A small image classifier, trained from scratch: 6.33M parameters, 194171 training examples.
Rows from block 4 of a small image classifier, named by matrix and row number. Rows with one number belong to one neuron. Each number is 128 + 24 x the weight over its row's rms, rounded and kept within 0 to 255. All counts start at 0.
After each neuron's rows are labels from the 100 images, of 14848, where the neuron reaches its highest value: "colour at peak" is the nearest of a few named colours to the mean colour under the peak. Only what is clearly more common there than usual is listed. The data: microscope photos of single blood and bone marrow cells.
# fc1: MLP up (model.blocks.4.mlp.fc1.weight, 512x128), inputs 0-127
# fc2: MLP down (model.blocks.4.mlp.fc2.weight, 128x512, transposed), outputs 0-127

fc1.385 [151 122 125 138 118 149 120 113 141 119 158 134 103 112 145 127 158 153 112 153 112 158 113 148 124  98  97 155  95 157  97 124  97 122 136 109 141 123 135 120  71  93 132 119 117  92 165 142 148 139  96 133 164 143 116 152  77 182 129 110 118 141  98 177 134 133 107 143 102 153 144 127 134 124 124 134 130 138 160  77 178 137  99 136 147 139 102 153 126 146 139 152  73 151 104 155 137 103  77 125 113 164 145 163 147 144  92 121 128 129  81  82 142 147 123 138 105 113 103 106 156 131 176 151 133 118 110  95]
fc2.385 [156 159 184 141 153 134 145 117 122 102  96  94 175 150 108 103 190 125 101 110 132 124 142 127  99 125 132  63 175 133 124 142 163 140 112 173 116 123  63 121 144 157 115 153 119 157 102 135 126 130 138 128 132 119 152  84 160 113 116 166 118 128 118 118 103 153 138 125 123 141  90 154 129 148 123 115 113 156  94 142  97 136 159 112 127 127 125  74 130 110 124 115 175 112 115 112 141 125 122 148 146 116 119 125 114 112 145 123 122  88 190 108  99 116 133 150 147 132 113 165 136 115  98 104  96 148 151 152]
colour at peak: blue

fc1.321 [114 111 112 126 152 100 127 146 151 156 112 135  99 116 138  79 100 111 139 110 119 122  84 136 135 107  84 128 158 114  81 139 151 140 133 143 144 136 136  98 135 173 105 161 151 130 172 153 149 124 153 102 131 145 134 146  98 119 113 145 107 102 115 136 125 125 147 121 129 148 115 119 173  53 144 156  94 124 131 130  84 179 168 163 122 130 118 167 147 147 151  86 140 132 117 137 120  89 123 111 154 103 138 163 105 166 158  98 159 134 128 147 159 153 122 122 142 122 101 100 104  76 103 107 149 114 142  99]
fc2.321 [101 133  78 130 119 153 120 137 163 129  65 155 117 126 129 122 109 111 146 137 114 114 111 112  86 101 116 171 133 145 105 124 155 121 141 129 162 170 137 121 127 101 130  73 133 150 153 141 167 125 129 128 134 156 126 122  99 145 113 103 104 117 147 158 139 124 171 121 132 132 128 159 103 120 115 119 133 140 142 168 107 162 138 185 131 170 105 156 157 126 131 122 141 141 132 103 119 137  91  86 144 134 146 160 113 134 137  74 150 130 104 187 145 155 112 127 131  83 167 133  93 119 105 130 112  84  70 117]
colour at peak: purple; blue

fc1.395 [130 111 103 132 138 114 127 151 167 127  66 125 172 148 101 110 117 151 141 137 168 135 106 108 159 124 187 150 156 106 158 138 141  83 134 134 149 128  92 152 129 117 140  96 113 180 103 106 107 115 128 159  96 126 168  88 159 106 156 135 138 116 161 143 150 174 176 153 148 104  97 139 135 130  89  93 129 117 124 143 109 104 143 135 121 117 118 103 135 152 136 123 163 125 153 111 143 113 127 126 108 117 141 124 119 114 120  99 111  72 166  78 111 103 134 112 125 120 116 168 121 112 141 119 125 145 172 170]
fc2.395 [126 140 149 138 121 146 147 164 160 160  91 133 147 118  99 159 182 155 109  91 143 174 159  96 129 131 162 125 168 126 154 158 128  85 101 163 107 149  90 159 112 123 124 109  81 127 106 132 127 111 111 152 133 142 128 102 130 127 140 144 147 141 151 137 120 144 108 152 168  93  75 139 114 169 117 131 142 171 113 121 136 109 132 115  84  95 122  90 159 150 100 121 110 103 148  51 131 136 127 134 131 117 132 104 100 128 151 124 114 102 155 112 120  97  91 123 146 125 110 121 102 130 135 104 160 142 146 164]
colour at peak: blue

fc1.370 [129 114 170 151 134 145  26 172 154 109 118  71 104 168 154 150 115 126  99 118 124 147 154 150 128 102 124  92 132  79 141 152 163 159 159 130  95 106 138 105 130  99 153 138 137  65 116 160 150 135 125 123 108 133 160 109 138 131 122 154 157 105  96 139 169 117 124 160 119 122 126 109 133 128  98 123  81 124 143 114 131 132 150 130 136 157 132 106 148  99  79 129 119 163 102  92 140 137 143 116 114  97 122 110  95 142 160 114 128 131 125 139 130 143 108 145 160 116 132 111 132 139 140 156 142 161 123 123]
fc2.370 [ 76 111 124 105 110 119 146  79 148 151 102 144 118 123  86 147 143 119 161 108 137  99 123 131 101 139 111 188 108 195  82 104  60 148 154 123 159 149 149 137 154 136 130  94 114 131 106 109 107 132 153 106 128 201 138 149 116 148 123 116  99  95 137 158 112 130 116  97 135 120 154 166  99 128 132 109 125 135 102 156 103 139 121  87 170 131 143 163 131 142 144 134 108 138 168 115 163 106 106 106  82 141 152 107 117 102 111 143 129 153 142 126 115 133 144 119 122 133 169 125 138 131 119 119 156 132 136 136]
colour at peak: black

fc1.410 [ 79  98 114  85 122 144  86 133 169 122 113 104  91 138 168 199 100 155 144 104 101  86 115 159 114 117 152 142 124 124  96  78 124 130 137 125 130 148 124 141 132 120 168 146 129 134 130 129 102 118 144 101 143 166 139 111 149  86 119 156  91 124 123 147 160 129 137 136 120 111 124 127 100 103  77 119  72 128 165 135 150 154 113 118 144 121 112 157 127 133 119 168 102 122 124  86 161 118 147 137 108 131 133 105 130 117 119 147 112 156 123 116 153 144 140 112 154 136 141 110 161 213 113 150 119 137 132 144]
fc2.410 [157 162 154 174 146  94 112 127 110 144 163 156 124 108 105  95  93 103  97 146 141 113 116 149 161 166 138  93 139 115 126 171 139 128 113 134 148  77 186 158 144 110 118 146 167  96  99 102 140 138 102 146 106 109 120 151 142 119 140 121 158 147 149  93 111  88 125 132 118 101 125  74 152 125 153 181 148  78 126  95 134 124 133 108 103 133 121 128 130 155 118 144 135 171 116 170 125 108 141 148 116 112  95 133 120 120 130 177 109 131 163 142 108 121 113 125  81 109 125 103 108 137 150 136 162 135 135  99]
colour at peak: black; blue

fc1.123 [ 80 117 110 116 113 131 133 112 162  83 108 165 124 103 118 136  99 166 149 102 136 129 131 104 151 142 179 156 107 153 135 101 115 121 146 101 158 157 125 147 148  94 113  80 136 125 101  86  99 111 133 157 100 148 144 131 189 138 129 135 137 116 165 156 126 148 139 109 143  97 109 116 123 137 120  95 134 102 131 137 150  91 103 135 164 130 102 161  85 154 156 139  95 117 132 122 172 159 168 126 103 120 136 109 167  82 124 137 113 119 118 109 100 131 157 121 111 180 185 138 134 133 135 144 112 138 154 112]
fc2.123 [119 126  87 126 100 133 132 111 177 147 118 130 186 101 115  93 101 152 131 134 107 137 125 116 101 148 146 142 159 150 117 139 126 111 145 111 129 145 131 122 127 115 122  88 127 138  83 130 124 121 168 163 104 128 163 141 132 141 108 116 155  98 186 168 151 127 140 112 168  67 140 148  96 162 102 115  86  93 104 123 102 150  80 105 136 115 112 138 105 116 148 162 107 118 142 105 162 188 155 110 137 111 136 120 114  97 113 150 119 157 126 146 130 122  88  87  96 119 139 114 111 150 129 158 126 141 177 135]
colour at peak: blue

fc1.510 [144 145 101 160 140 120 158 131  81 110 106 153 144 136 129 130 162 116 142  79 133  92 117 137 126 143 146 142 123 150 155 154  95 112 101 111 131  72 125 142 136 157 103 147 105 127 108 128 121 141 118 167 135 138 147 113 122 143 121  89 117 144 145 117  91 115 117 124 144 122 134 146 121 126 149 157 155 181 124  92  98 141 166  78 144 148  94 123  97 101 171 120  82 129 133 153 112 152 119  86 155 133 124 105 158 163 101 164 158 133 153 151  97 107 110  92 137 125  98 133 178 110 181 146 107 167 102 130]
fc2.510 [164 104 122 102 112 134 109 188 177 106  90 137  82 110 158 136  99 105 130 109 126 116 105  96 140 139 152 122 145  78  74 114 154 114 129 143 109 100 124 152 147 133 158 158 171 116 132 141 130 155 154 166 133 110 134 113 136 146 185 142  82 110 148 140 139 107 142 154 142 132 114  74 124 126 114  89 138 131 145 139 107 142 147 151  84 128  80 167 135 119 125 148 131 153 121 106 153 121 150  79 125 109 151 115 142 124 155 100 134  86 118 117 159 150 117  89 135 112 127 108 161 138 155 147 104 126 142 118]
colour at peak: purple; blue

fc1.413 [117 157 124  74 129 127 124 162 134 109 131 143 147 147 172 136 134 174 126  94  79 110 174 125 122 123 105 129 115 141 166 107 139 127 136 117 144 124 143 121  84 124 128 131  85 134 121 157 155 113 115 113 143  97  80 108 109 131  79 122  75 135 137 148 163  88 109 129  99 152 123 116 117 119 153 164 158 183 119 134 154 111 120 169  71  76 157 121 133 135 117 144 119 128 117 147  97 102 109  94 112 154 138 130 165 107 123 159 125  98 119 135 136 100 136 109 161  99 118 144 128 128 155 148 142 144 131 175]
fc2.413 [151 102 124 164 135  89  78 125 103 115 132 119 148 119 155  91 145 102 104 126 148 130 141 149 158 138 149 121 106  78 138 137  95 148 124 132 132 113 103 122 174 147 160 108 125  81 124  92 106 172 149 132 125 119 150 115 138 107 168 121 174 121 133 145 125 140 176 145 166  95 124 127 179  85 129  70  97 119 131 130 155 142 125 100 163 101 125 135 133 147  97 146 107 153 106 100 122 120 155 106 136 108 121 119  98 131 114 169 101 107 162  90 136 123 137 128  71 164 103 160 134 159 130 128 141 132 117 112]
colour at peak: blue

fc1.252 [155 112 121 141 137 144 127 148 103 171 136 120 144 144 115 166 137 141 113 162 173 129  96 108 104  98  96 134 152  99 117 132  94 166 126 117 178 151 175 125 102 124 161 102  80 129 116 125 131 144 134 102 189 164 121 137 127  94 154  99 110 122 145 111 168 119 100 134 140 132 140 120 139 118 110 105 135 144 175 142 142 166 132 112 136 118 125 114 188 163 117 116 134 156  73 148 106 100  96 124  96 155 126 130  89 139  96  98 121 119 122 112 110 145  94 142 128  98  97 107 156 129 126 149 115  86  87 117]
fc2.252 [ 84 145 156 134 129 116 115 106 125 115  93 157 149 126 120  97 124 134 131 106  85 125 124 176 128 145 131 127 138 127 119 133 145 121 148 115 108  81 140 112 136 131 111  81 152 115  95 149 146 107 129 107 111 124 122 116 140 115  97 169 131  89  95 159 118  98  77 152 102 175 178 150 133 187 143 163 103 135  89  81 111 116 144 101 121 149 140 136  99 113 151 146 112 113 142 125 152 147 143 120 120 152 128 108 119 134 101 139 100 194 111 160 105 139 110 114 126 156 125 163 153 135 169 150 150 187 130 144]
colour at peak: white

fc1.34 [ 69  93 128  95 128 150  98 166 139 111  99 153  87 147 160 156  75 125 140 115 116 110  89 142 157 114 162 145 128  99  89  93 139 119 122 131 117 161 105 117 112 165 129 145 157 174 134 155 138 136 152 111 139 130 137  97 184 107 112 148  81  90 112 169 170 102 135 147 126 103 113 104 109  87 107 110 110 132 152 140  89 142 114 142 134 119  88 187 129 149 121 144 105 151 123 119 116 133 117 129 134 149 151 145 133 137 160 107 115 133 101 113 163 155 138 111 161 131 130 119 149 132 153 141 114 135 100 151]
fc2.34 [132 135 124 120 138 138 127 135 140 139 151 133  79 147 100 117 110 109 132 157 135 117 160 170  96 160 111 129 144 116 104 140 101 151 139  92 123 110 126 154 149 119 161  96 125  79  97  86  91 146 104 151 109 160 122 139 108 126 165 110 117 104 139 132 145 174 127  96 140  90 142 130 118 155 119  97 115 104 109 153 132 144 130 100 153 108 128  93 143 151  50 146  88 201 133  94 169 127 121 136 102 131 137 113 102 117 124 141 130 123 157 154 158 121 152 131 106 140 157 110 142 157 130 194 131 106 113 120]
colour at peak: pink

fc1.501 [142 132 105 117 125 111 191  96 117 113 138 178 100 108 144 128  89 114 230 134 135 115 128 101 116 106 118 125 103  94 105 103 147  91 151  72 114  91 147 162 135 146  99 108 133 160 140  70 127 102 128 109 135 156 106 146 139 135 130 125 129  99 113 149 129 126 142  85  93 143 157 128 102 157 195 132 124 132 134 125 141 137 128 134 167 126 130 120 141 185 117 139 137 144 157 114 126  97 110 101 137 144 154 130 112 140  98 150 131 137 135 145 145 165 149 125 140 148 137 131 110 109 141 129 122 100 125 112]
fc2.501 [117 142  96 111 125 103 119  53 125 101 117 200 123 140 149 116 141 126 132  69 108 136 151 111 130 125 146 174 121 118 130 149 135 141 164 125 143 122 100 146 110 140 130 116 156 161 113  97 119 104 105 168 108 142 116 134 143 139 129 118 128 120 149 172 164 153 128 111 123 174 127  96 102 164 124 128 129 186 140 113 141  87 149 131 151 126 125 110 139 185 106 141  64 105 166 113 141  91 113 113 112 132 146 112 101  94 134 132 109 107 107 118 131 110 116 140 151 129 143 160 115 147 107 127 132 154  74 130]
colour at peak: pink

fc1.403 [147 117 129  74 143 124 147  87  92 116 157 113  94 108 169 122 130 150 133 109 112 105 150 112 143 124 136 104 120 107 135  68 160 111 111 138 131 122 115 127 107 112 118 136 134 167 103 114 123 107 152 132 158 102  72 129 135 126 133 144 100 137 122 151 143 139 103 117  71 143  94 160 165 143 137 144 143  96 127 139 173  88 115 140 117 133 172  90 155 137 114 161 157 104 145 136 120 117 110 145 128 158 123 116 160 118  91 136 101  96 134 117 183 100 168 118 164 142 180 133 130 147 107 107  95 117 139 176]
fc2.403 [100 116 132 125 105 112  74 132 164 144  62 142 145 130 111 138 164 155 116 140 116 176 130 180 114 128 101 142 139 148 151 147 152 142 141  95 119 136 135 150 134 140 143  81 145  88 133 156 155 122 146 121  86 171 192 145 101 113 145 105 156 135 135  99 127 119 165 146 198 130 150 106 111 105 103 109 144 134 155 122 124 131 135  88 123 153 126 146  79  96 114  98  90 132 111 121 120 154 129  80 114 121 111 123 119 138 147 149 160 141 114 130  99 142 103 117  91 131 119 104 115 132 134 166 145 136 132 112]
colour at peak: blue

fc1.179 [164 145 139 116 160 174 111 112  91 129  79 103  90 132 125 147 159  83 141 100 138  90 120 148 139 124 137 101 134 104 101 168  88 154 146 150 133  92 127 170 137 126 129 135 108 139 139 126 140 118 150 101 161 133  86 108 126 110 114 137  94 150 122 114 116 150  81 143 103 132 110 122 157 161 120 115 143 130 108 112 120 143 184 106 175 178 143 124 111 129 134 127 141 143 128 150 102 114  84 169 163 111 119 162  89 165 136 104 115 103 138 137 147 173 134 169 125 162 118 132 140 110 115 112 129 131  88  92]
fc2.179 [162 128 120  88 153 133 115  98 125 123 167 135 142 123 180 112 103 108 128 119 108 138 138 105 151 131 131 103 128 132 155 155 116 116 143 126 145 167 119  95 111 135 119 129 132 119 142 120 133 121 131 106 156  45 119 166 139 105 105 185 165 138 120 165 106 105 150 140 129 169  87  97 120 122 140 124  97 108 141  89 149 130  95 163 128 150 114 130 137 125 150 149 134 102 138 134 110 117 158 133 156 149 106 178 145 139 107 138  63 135 137  46 129 128 142 131 134 163  97 115 119 126 162 116  94 133 136 153]
colour at peak: blue

fc1.10 [ 83  85 112 121  67 137 163 133 130  96 125 124 137  96 133 133 131 164 141 140 104 176 127 139 137 136 125 111  92 175 120 102 144 115 127 114 131 150 129 104 150  89  96 100 134 163 107 138 124 114 128 140 128 175 176 185 151 128 108 121 110  88 119 166 110 138 104 127  99 116 187 171 117 138 134 151 132 129 131 129 121 117 114 108 161 139  92 133 118 114 147 140 134 115 131 134 153 152 106  77 122 131 131 100 177 130  80 116 145 176  84 165 144 125 129  93 118 142 139 131 133 125 152 164 115 148 125 146]
fc2.10 [149 122 130 143 101 129 141 108 110 150 108  82 135 128  89 145 198 118 148 106  90 130 134 188  90 112 143 132 153 177 112 121 130 110 136  84 132 124 124 129 125  91 111 127 125 145  88 117 144  98 128 121  98 149 120 144 138 149 106 105 142 134 106 104 144 156 159 130 176 145 130 142 135 137 126 171 105 140 118 123 101 117 155  78 115 155 114 121 120  92 127 152 120 134 143 131 182 154  99 143 131  89 122 117 135  68 118 113 166 135 167 144 100 128 139 145 125 112 115 120 125 151  65 135 157 173 153 134]
colour at peak: pink

fc1.383 [ 88 136 107 131 124 100 186 129  84 155 121 121 125 121 113 106 138 146 169 151 125 101 170 157 119 152 108 216 109 146 129 133  97 119 123 120 110 136 166 123 155 171 104  99 122 167 118 134 126 122 145 150 129 159 101 138 141  96 107  95 102  99 137 132 136  94 103 125 102 123 135 110 153 149 153 158 127 147  77 166 138 167 103  97 104  91 102 134 106 139 159 136  95 106 136 136 133 126 125 126 125 143 124 106 138 120 101 146 128 150 125 129 106 123  97 102  75 173 154 140 140 134 104 153 130 164 103 141]
fc2.383 [104 159 129 158 152  51 126 103  87 181 151 132 114 109 133 118 124 137 110 107 109 106 138 131 147 154 133 148 101 146 131 119 148 123 127  85 198 135 134 120 133  99 131 112  89 139 115 115 122 133 133 140 119 149  99 165 121 121 116  77 164 145 172 145 165 168  97 153 124 150 154 168 160 110 131 155 119 127 140 122 161 130 112 126 149 123 146 114 123 135 134 149 129 127 140 121 107 120 126 149 124 123  93 125 139 132 100 143 160 157 113 140 105  67 123 149  64 137 102 120  99 154  70 117 109 118 110 119]
colour at peak: pink

fc1.109 [117  80 133 109 114  87 145 122 121 134 110 158 103  81 171 132 118 155 129  93 103 160 117 159 134 138 147 142 116 149 137 106 111  96 132 116 143 140  97 134 181 138 104  80 103 131 149 120 131 110 158 137 121 180 171 161 156 123 108 120 132  95 126 130 105 125 130 168 126 107 111 129 159 107 134 156 156 172 127 120 142 109 111 135 129 124 110 177 117 126 112 158 125 113 146  90  84 100 162 112 111 121  81 111 163 132 118 127 121 167 120 145 158  78 147  86  95 179 114 127 155 122 121 149 158 115 124 126]
fc2.109 [122 108 179 179 134 145 127 146 135 115 110  97 125 136 137 136 101  86 111 149 153 122 109 111 152  99 146 114  79 100 116 140 123 129 146 183  63 104 106  88 140 131 101 146 152 145 170 126 147 136 151 105 129 109 113  92 157 108 105 182 112 176 114 127 102 106 107 121 114 127 111  86 163 131 122 135 140 139 149 136 154 172 101 124 116 119 115 136 119  80 121 138 150 134  93 112 131 123 190 134 151 138  92 123 125 176 122 154 138 114 161 149 137 158 145 143 120 115 116 130 154 107 117 105 158 142 147 103]
colour at peak: pink

fc1.174 [130 130 114 148  89 127 141 142 163 112 133 104 172 129  91 134 118 147 150 135 156 159 111  61 130 117 129 116 157 126 127 124 162 132 147 116 133 164 150 132 135 113 129 143 143 154  88 142 114 111  89 169  85 101 115 117 156 107 133 134 153 131 143 116 148 135 111  92 147 139 131 120 125 146 128 113 122 105 154 137 123 122 143  99 135 124 126  96  98 141 172  76 187  76 142 116 140 172 167 134 133 122 153 103 141 118 144  83 153 137  92 145  80 183 102 146 141 127  91 115  99 108 108 131 113 179 134 142]
fc2.174 [111 147 144 115 143 138 142 117 145 117 100 158 180 115 135 171 117 141 143 131 119 100  87  72 166 131 139 113 128 131 103 113 125 142 112 140 115 150 120 133 117 126 121 108  98 145  93 151 131 120 136 137 113 108 135 100 127 148 140 125 147 134 137 136 101  78  87 137 118 136 132 132 131 124 142 101 171 111 131 129 116 150 124 108 140 102 133 136  83  85 172 133 152  76  92 168 113 220 144 127 138 151 140 119 146 137 136 128 172 129 107 129 100 149  93 121 122 111  69 122 135 110 138  95  75 166 170 134]
colour at peak: black

fc1.362 [138 113 145 100 130 128 107 148 134 166 111 104 104 137 181 156 126 129 122 100  70 132 134 164  65 112 115 123 152 140 132 111 142  86 138 124 120 114 120 141  83 171 130 132 114 124 138 140 150 113 148 102 141 155 138 154 109 144 101 131 119 143  97 158 140 157 131 206  92 146 144 174 129 131 112 166 119 145 139  90 138 128 167 118 107 139 150 144 141  95  80 171 105 116 156 112 120  81 102 139 122 102 111 119 137 119  89 125 124 151 113 100 148 104  95 113 165 121 135  96 152 160 140 124 154 116 131 120]
fc2.362 [115 148 104  99 153 133 122 110 138 106 146 133 108 151 136 128 105 144 123 171 136  78  78  97 179 147 129 126  77 115 107 103 125 178  98 140 139 112 189 113 167  85 135 125 121 126 125 114 113 153 147 120 142 101 127  99 120 127 169 114  98 142 128 104 136 100 114 130  88 104 130 127 146  91 132 104 135  90 115 183 149 165 120 127 156  91 127 146 174 107 162 132 149 150 108 163 111 131 117 155 135 120  97 158 125 151 132 122 132 142 135 137 136 153 169 142 117 146 155 126 139 123 155 131 124  98  61 140]
colour at peak: black

fc1.405 [150 130  80 161 109 135 154 108 127 116 118 138 169 108 131 135 109 114 148 126 184 158 136  91 161  97 129 141 116 149 159 116 106 160 160 108 144 140 163 151 140 135  90 115 131 152 125  91 114 117 105 129 101 104 123 143 143 129 138 112 167 132 148 123 105 151 135  80 136 144 153 111 102 137 158  97 150 127 155 138 148 118 162 134 173 124 137  99  99 162 157  76 179  89 113 160 127 161 134 132 122 102 133 133 129 130  95 133 140  97 108 140 100 180 123 142 125 136 112 148  88  71 113  93 117 148 105  93]
fc2.405 [122 164 190  83 179 166 132 112 152 131 100 182 173 147 138 178  92 125 122 110 111 114 100 124 103 116 163 123 120 115 122 128 112 145 132 124 100 126 142 140 121 171 142  92 110 100 120  95 128 136 135 106 114 115 125  68 121 129 114 153 137 144  93  97  90  53 120 157 124 125 101 117 117 132 138 108 164 131 123 129 129 152 142 135 110 135 160 129 117  99 130 146 127  98 110 135 122 183 154 147 146 114 109 163 123 134 104 121 141 157 159 131 100 130 120 108 137 123  83 109 121 139 157 119 168 145 156 146]
colour at peak: black; blue

fc1.438 [132  98 151 101 127 164 102 150 150 176 119  78  98 120 145 180 145 139 137 123  94 114 138 183  81 130 134 127 125 145  99  68 144 120 123 131  82 145 146 111 106 131 125 133 112 138 154 167 158 104 147  81 136 137 142 140 135 113  81 148 129 155  83 122 146 143 113 154 132 157 139 119 118 160 130 135  96 119 155 114 142 126 132 119 104 137 126 137 142 117 122 145 110  98 140 109 158 138  90 119 129 183 148  93  91 115 152 156 114 120 111  74 136 145 111 120 129 155 180 114 120 145 109 130  83 133 160 146]
fc2.438 [115 133 127 150 151 129 130 110 127 101 157 146 144 168 124 127  80 112 101 136 139  88  71  78 153 121 125 140 104 128 158 121 100 121 130 136 170 116 151  96 108  99 140 166 125 138 122 129 122 183 117 112 118  99 107 107 103 166 137 122 108 149 137 122 103 113 136 128 119 156 145 158 148  90 103 112 165 125 145  91 134 161 161 151 153 122 127 137 138  86 157 134 139 146 121 164 124 124 129 171 125 104 114 163 155 146  74  97 148 146 130 139 124 147 150 149 138  80  88 127 155 128 169  91 125 120  70 108]
colour at peak: black; blue

fc1.254 [106 153 120 143 119 156 123 152 151 134  80 131  95 109 136 105  78 106 131  59 128 119 147  90 149 113 144 132  95 155  73 129 128 103 149 137 203 146 159 119 149  88  81 138 113 162 116 126 145  95 136 114 109 122 153 108 179 126  90 129 124 127 133 164 121 109 135 129 116 130 125 106 119 132 132 133 142 133 146 140 128 189 155 142 161 115  78 155 126 142 149 129 154 143 101 143 122  92 121 135 120  91 109 118 119 127 113  85 130 162 106 160 136 159 116 144 144 130 126 135 125  91 174 136 129 119  98 124]
fc2.254 [153 114 116 132 118 130 129  94 131 130 140 145 185 134 138 179 139 138 140 154  87 136  73 156 119 142 147 109 130 103 169 121 105 119 124 119  41 102 120 140 102 138 120 122 127 122 140 143 123 136 125 108 128 104 113 127 110 139 127 126 160 137  86  95 141 134 110 119 127 140 130 146 115 143 150  41 130 141 116 103 122 113 103 121 103 146 204 134 120  80 124 124 130 111 160 118 124 193 158  96 127 150 151 130 115 121 124 182 144 137 124 133 122 111 109  88 123 132 131 141 136 122 124 157 135 166 160 147]
colour at peak: blue; black

fc1.133 [172 144 150 129 140 146 101 172 142 173 179 115 150 130 120 129 109 117  64 129 145 137 111 111 125 131  96 116 141 100 143 132 148 151 123 169 107 130 135  98  72 126 168 166 164 124 112 148 139 172 117 141 148  56 120 118  94 137 133 141 138 173 122 152 118  64 124 125 120 114 154 148 123 117  79 120 143 118 157  80 119 164  85 114 114 152 124 135 128  93 136 119 139 114 100 147 119 146 131 129 140 141 126 125 125 147 150 106 113 135 102 118 168 135 117 129 148  92  97 103 151 136 118 110  91 104 142 118]
fc2.133 [ 82  93 150 128 106 135 102 120 177 122 119 116  98 138 120 143 136 142 120 141  65 162 134 146 147 149 136  85 124 128 133 141 161 121  94 173 127 160 133 110  97 100 131 155 130 111 121 167 167 144 174 109 125 149 175 143 134 116  94 157 130 115 115  76 125 126 140 156 105 129  98 131 120 145  96 158  84 108  99 124 100 110 151 126 127 141 152 128 147 112 102 141 135 113 146 101 147 139 115 150 148 119  84 131 101 117 167 153  87 167 141 109 110 133 112 114 177 130 137 122  65 155 151 110 159 119 128 146]
colour at peak: pink

fc1.389 [124 166 132 126 139 137 125 129 129 143 155 133 112 117 108 111 123  75 112 171 153 121 161 107 140 152  88 132 129 127 126 131 116 148  78 137 112 135 132 136 128 119 170 155 124 126 115 141 112 154  99 152 149  57 104 140  79 174 148 105 112 140 127 144 111 126 128 120 145 130 142 138 116 111 115 111 126  85  99 150 114 143 117 125 156 111 118  96 151 138 119 107 140 147  76 157 163 160 100 133 163 150 124 172 141 139 167  71 137  90 105 145 128 134 157 155 136 100 142 146 123 125 130 128  45  82 118 143]
fc2.389 [116  85 139 137 119 138 113 117 123 112  99 118 146 135 138 110 117 145 115 100  99 124 143 117 129 122 151  96 121 101 142 152 123 115 148 152 129 104 132 116 119 153  90 136 120 115 147 149 183 101 160  75 143 119 164 138 155 152  71 204 121 108  99 150 134  89 149 168 109 108 134  93 167 121 136 174 100 149 143  97 131 140 136 122 119 153 123 144 126 114  94 181 131 123 131 110 120  95 143 136 163 103 112 110  99 132 104 140  87 154 161 121 151 153  92 121 144 162 116 139 112 123 170 130 162 152 168 103]
colour at peak: white

fc1.450 [137 108 126  93 144 127 101 180 151 116 120 148  44 143 147 177 126 127 143 157 150 116 116 151 134  99 116 150 141  91 125 126 105 129 155 107 108 145 123 151 118 133 133 127 133 132 148 139 151 157 127 121 116 140 151  92 112 142 134 125  87 132 103 110 150 147 139 145 146  69 116 127 132  64 111 123 165 128 124 142 127 134 141 159 141 116 120 134 116 144  85 125  97 186  97 142 161 102 113 141  84 126 177 119 159 117 169  86 164 105  97 129 158 131 153 113 111 125 127  97 174 104 129 140 149 118 135 106]
fc2.450 [102 176 160 165 107 114 122  85  72 147 104 144 139 124 101 103 158 119  97 117 123 164 154 119 163 135 154 102 109 142 167 144 171 145 126 146 120 117 115 107 161  84 127 109 125 152  77 125 114 152 133 160  90 123 145  90 148 116 123 109 167 131 120 114 100 128 101  96 126 157 121 136 120 177 118  90  71 156  96 156 138 134 131 104 149 150 131 127 139 129 148 114 165  99 143 141 156 157 125 139 136 137  91 130  97 124 118 154 127 111 149 154  94 118 123 148  92 127 159 152  99 102 120  94 123 155 115 142]
colour at peak: white

fc1.178 [125 126 102  98 114 153 144 135 170 153 116  88 110 105 142  77  93 112 127 109 125 158 172 137 115 110  78 124 119 157  99 137 128 137 160 136 152 143 153  97 144 123  91 136 127 115 154 137 162  91 131  77 147 123 174 172 121 124  94 165 159  99 110 116  89 122 143 123 105 142 127 106 133 129 171 151 124 114 148 136 122 158 139 188 127 139 119 154 133 142 138 112 142 118 110 143 117  81  92 100 127 140 100 124 121 157 151  88 121 167  84 113 166 164 131 124 153 153 139 128 108  80 134 134 114 101 124 125]
fc2.178 [133 113 101  94 128 148 139 118 149 173 106 110 116 135 154 121 148 115 156  89  99 154 153 122  99 119 102 150 141 165 144 156 132 135 127 141 149 182 105 114 134  91 136  77 107 140 122 118 152 106 130 130 135 136 168 136 112 142 125  99 155 130 110 118 132 133 162 140 131 142  77 134 128 110 129 118 130 126 148 194  90 173 124 187 128 132 111 156 137 111 113 135 115 111 130 117 105  92  67  88 150 157  98 136 110 137 191 101 155 122 112 151 148 106 122 105 149 121 146 138 111 117 127 135 136  70  91 145]
colour at peak: purple; blue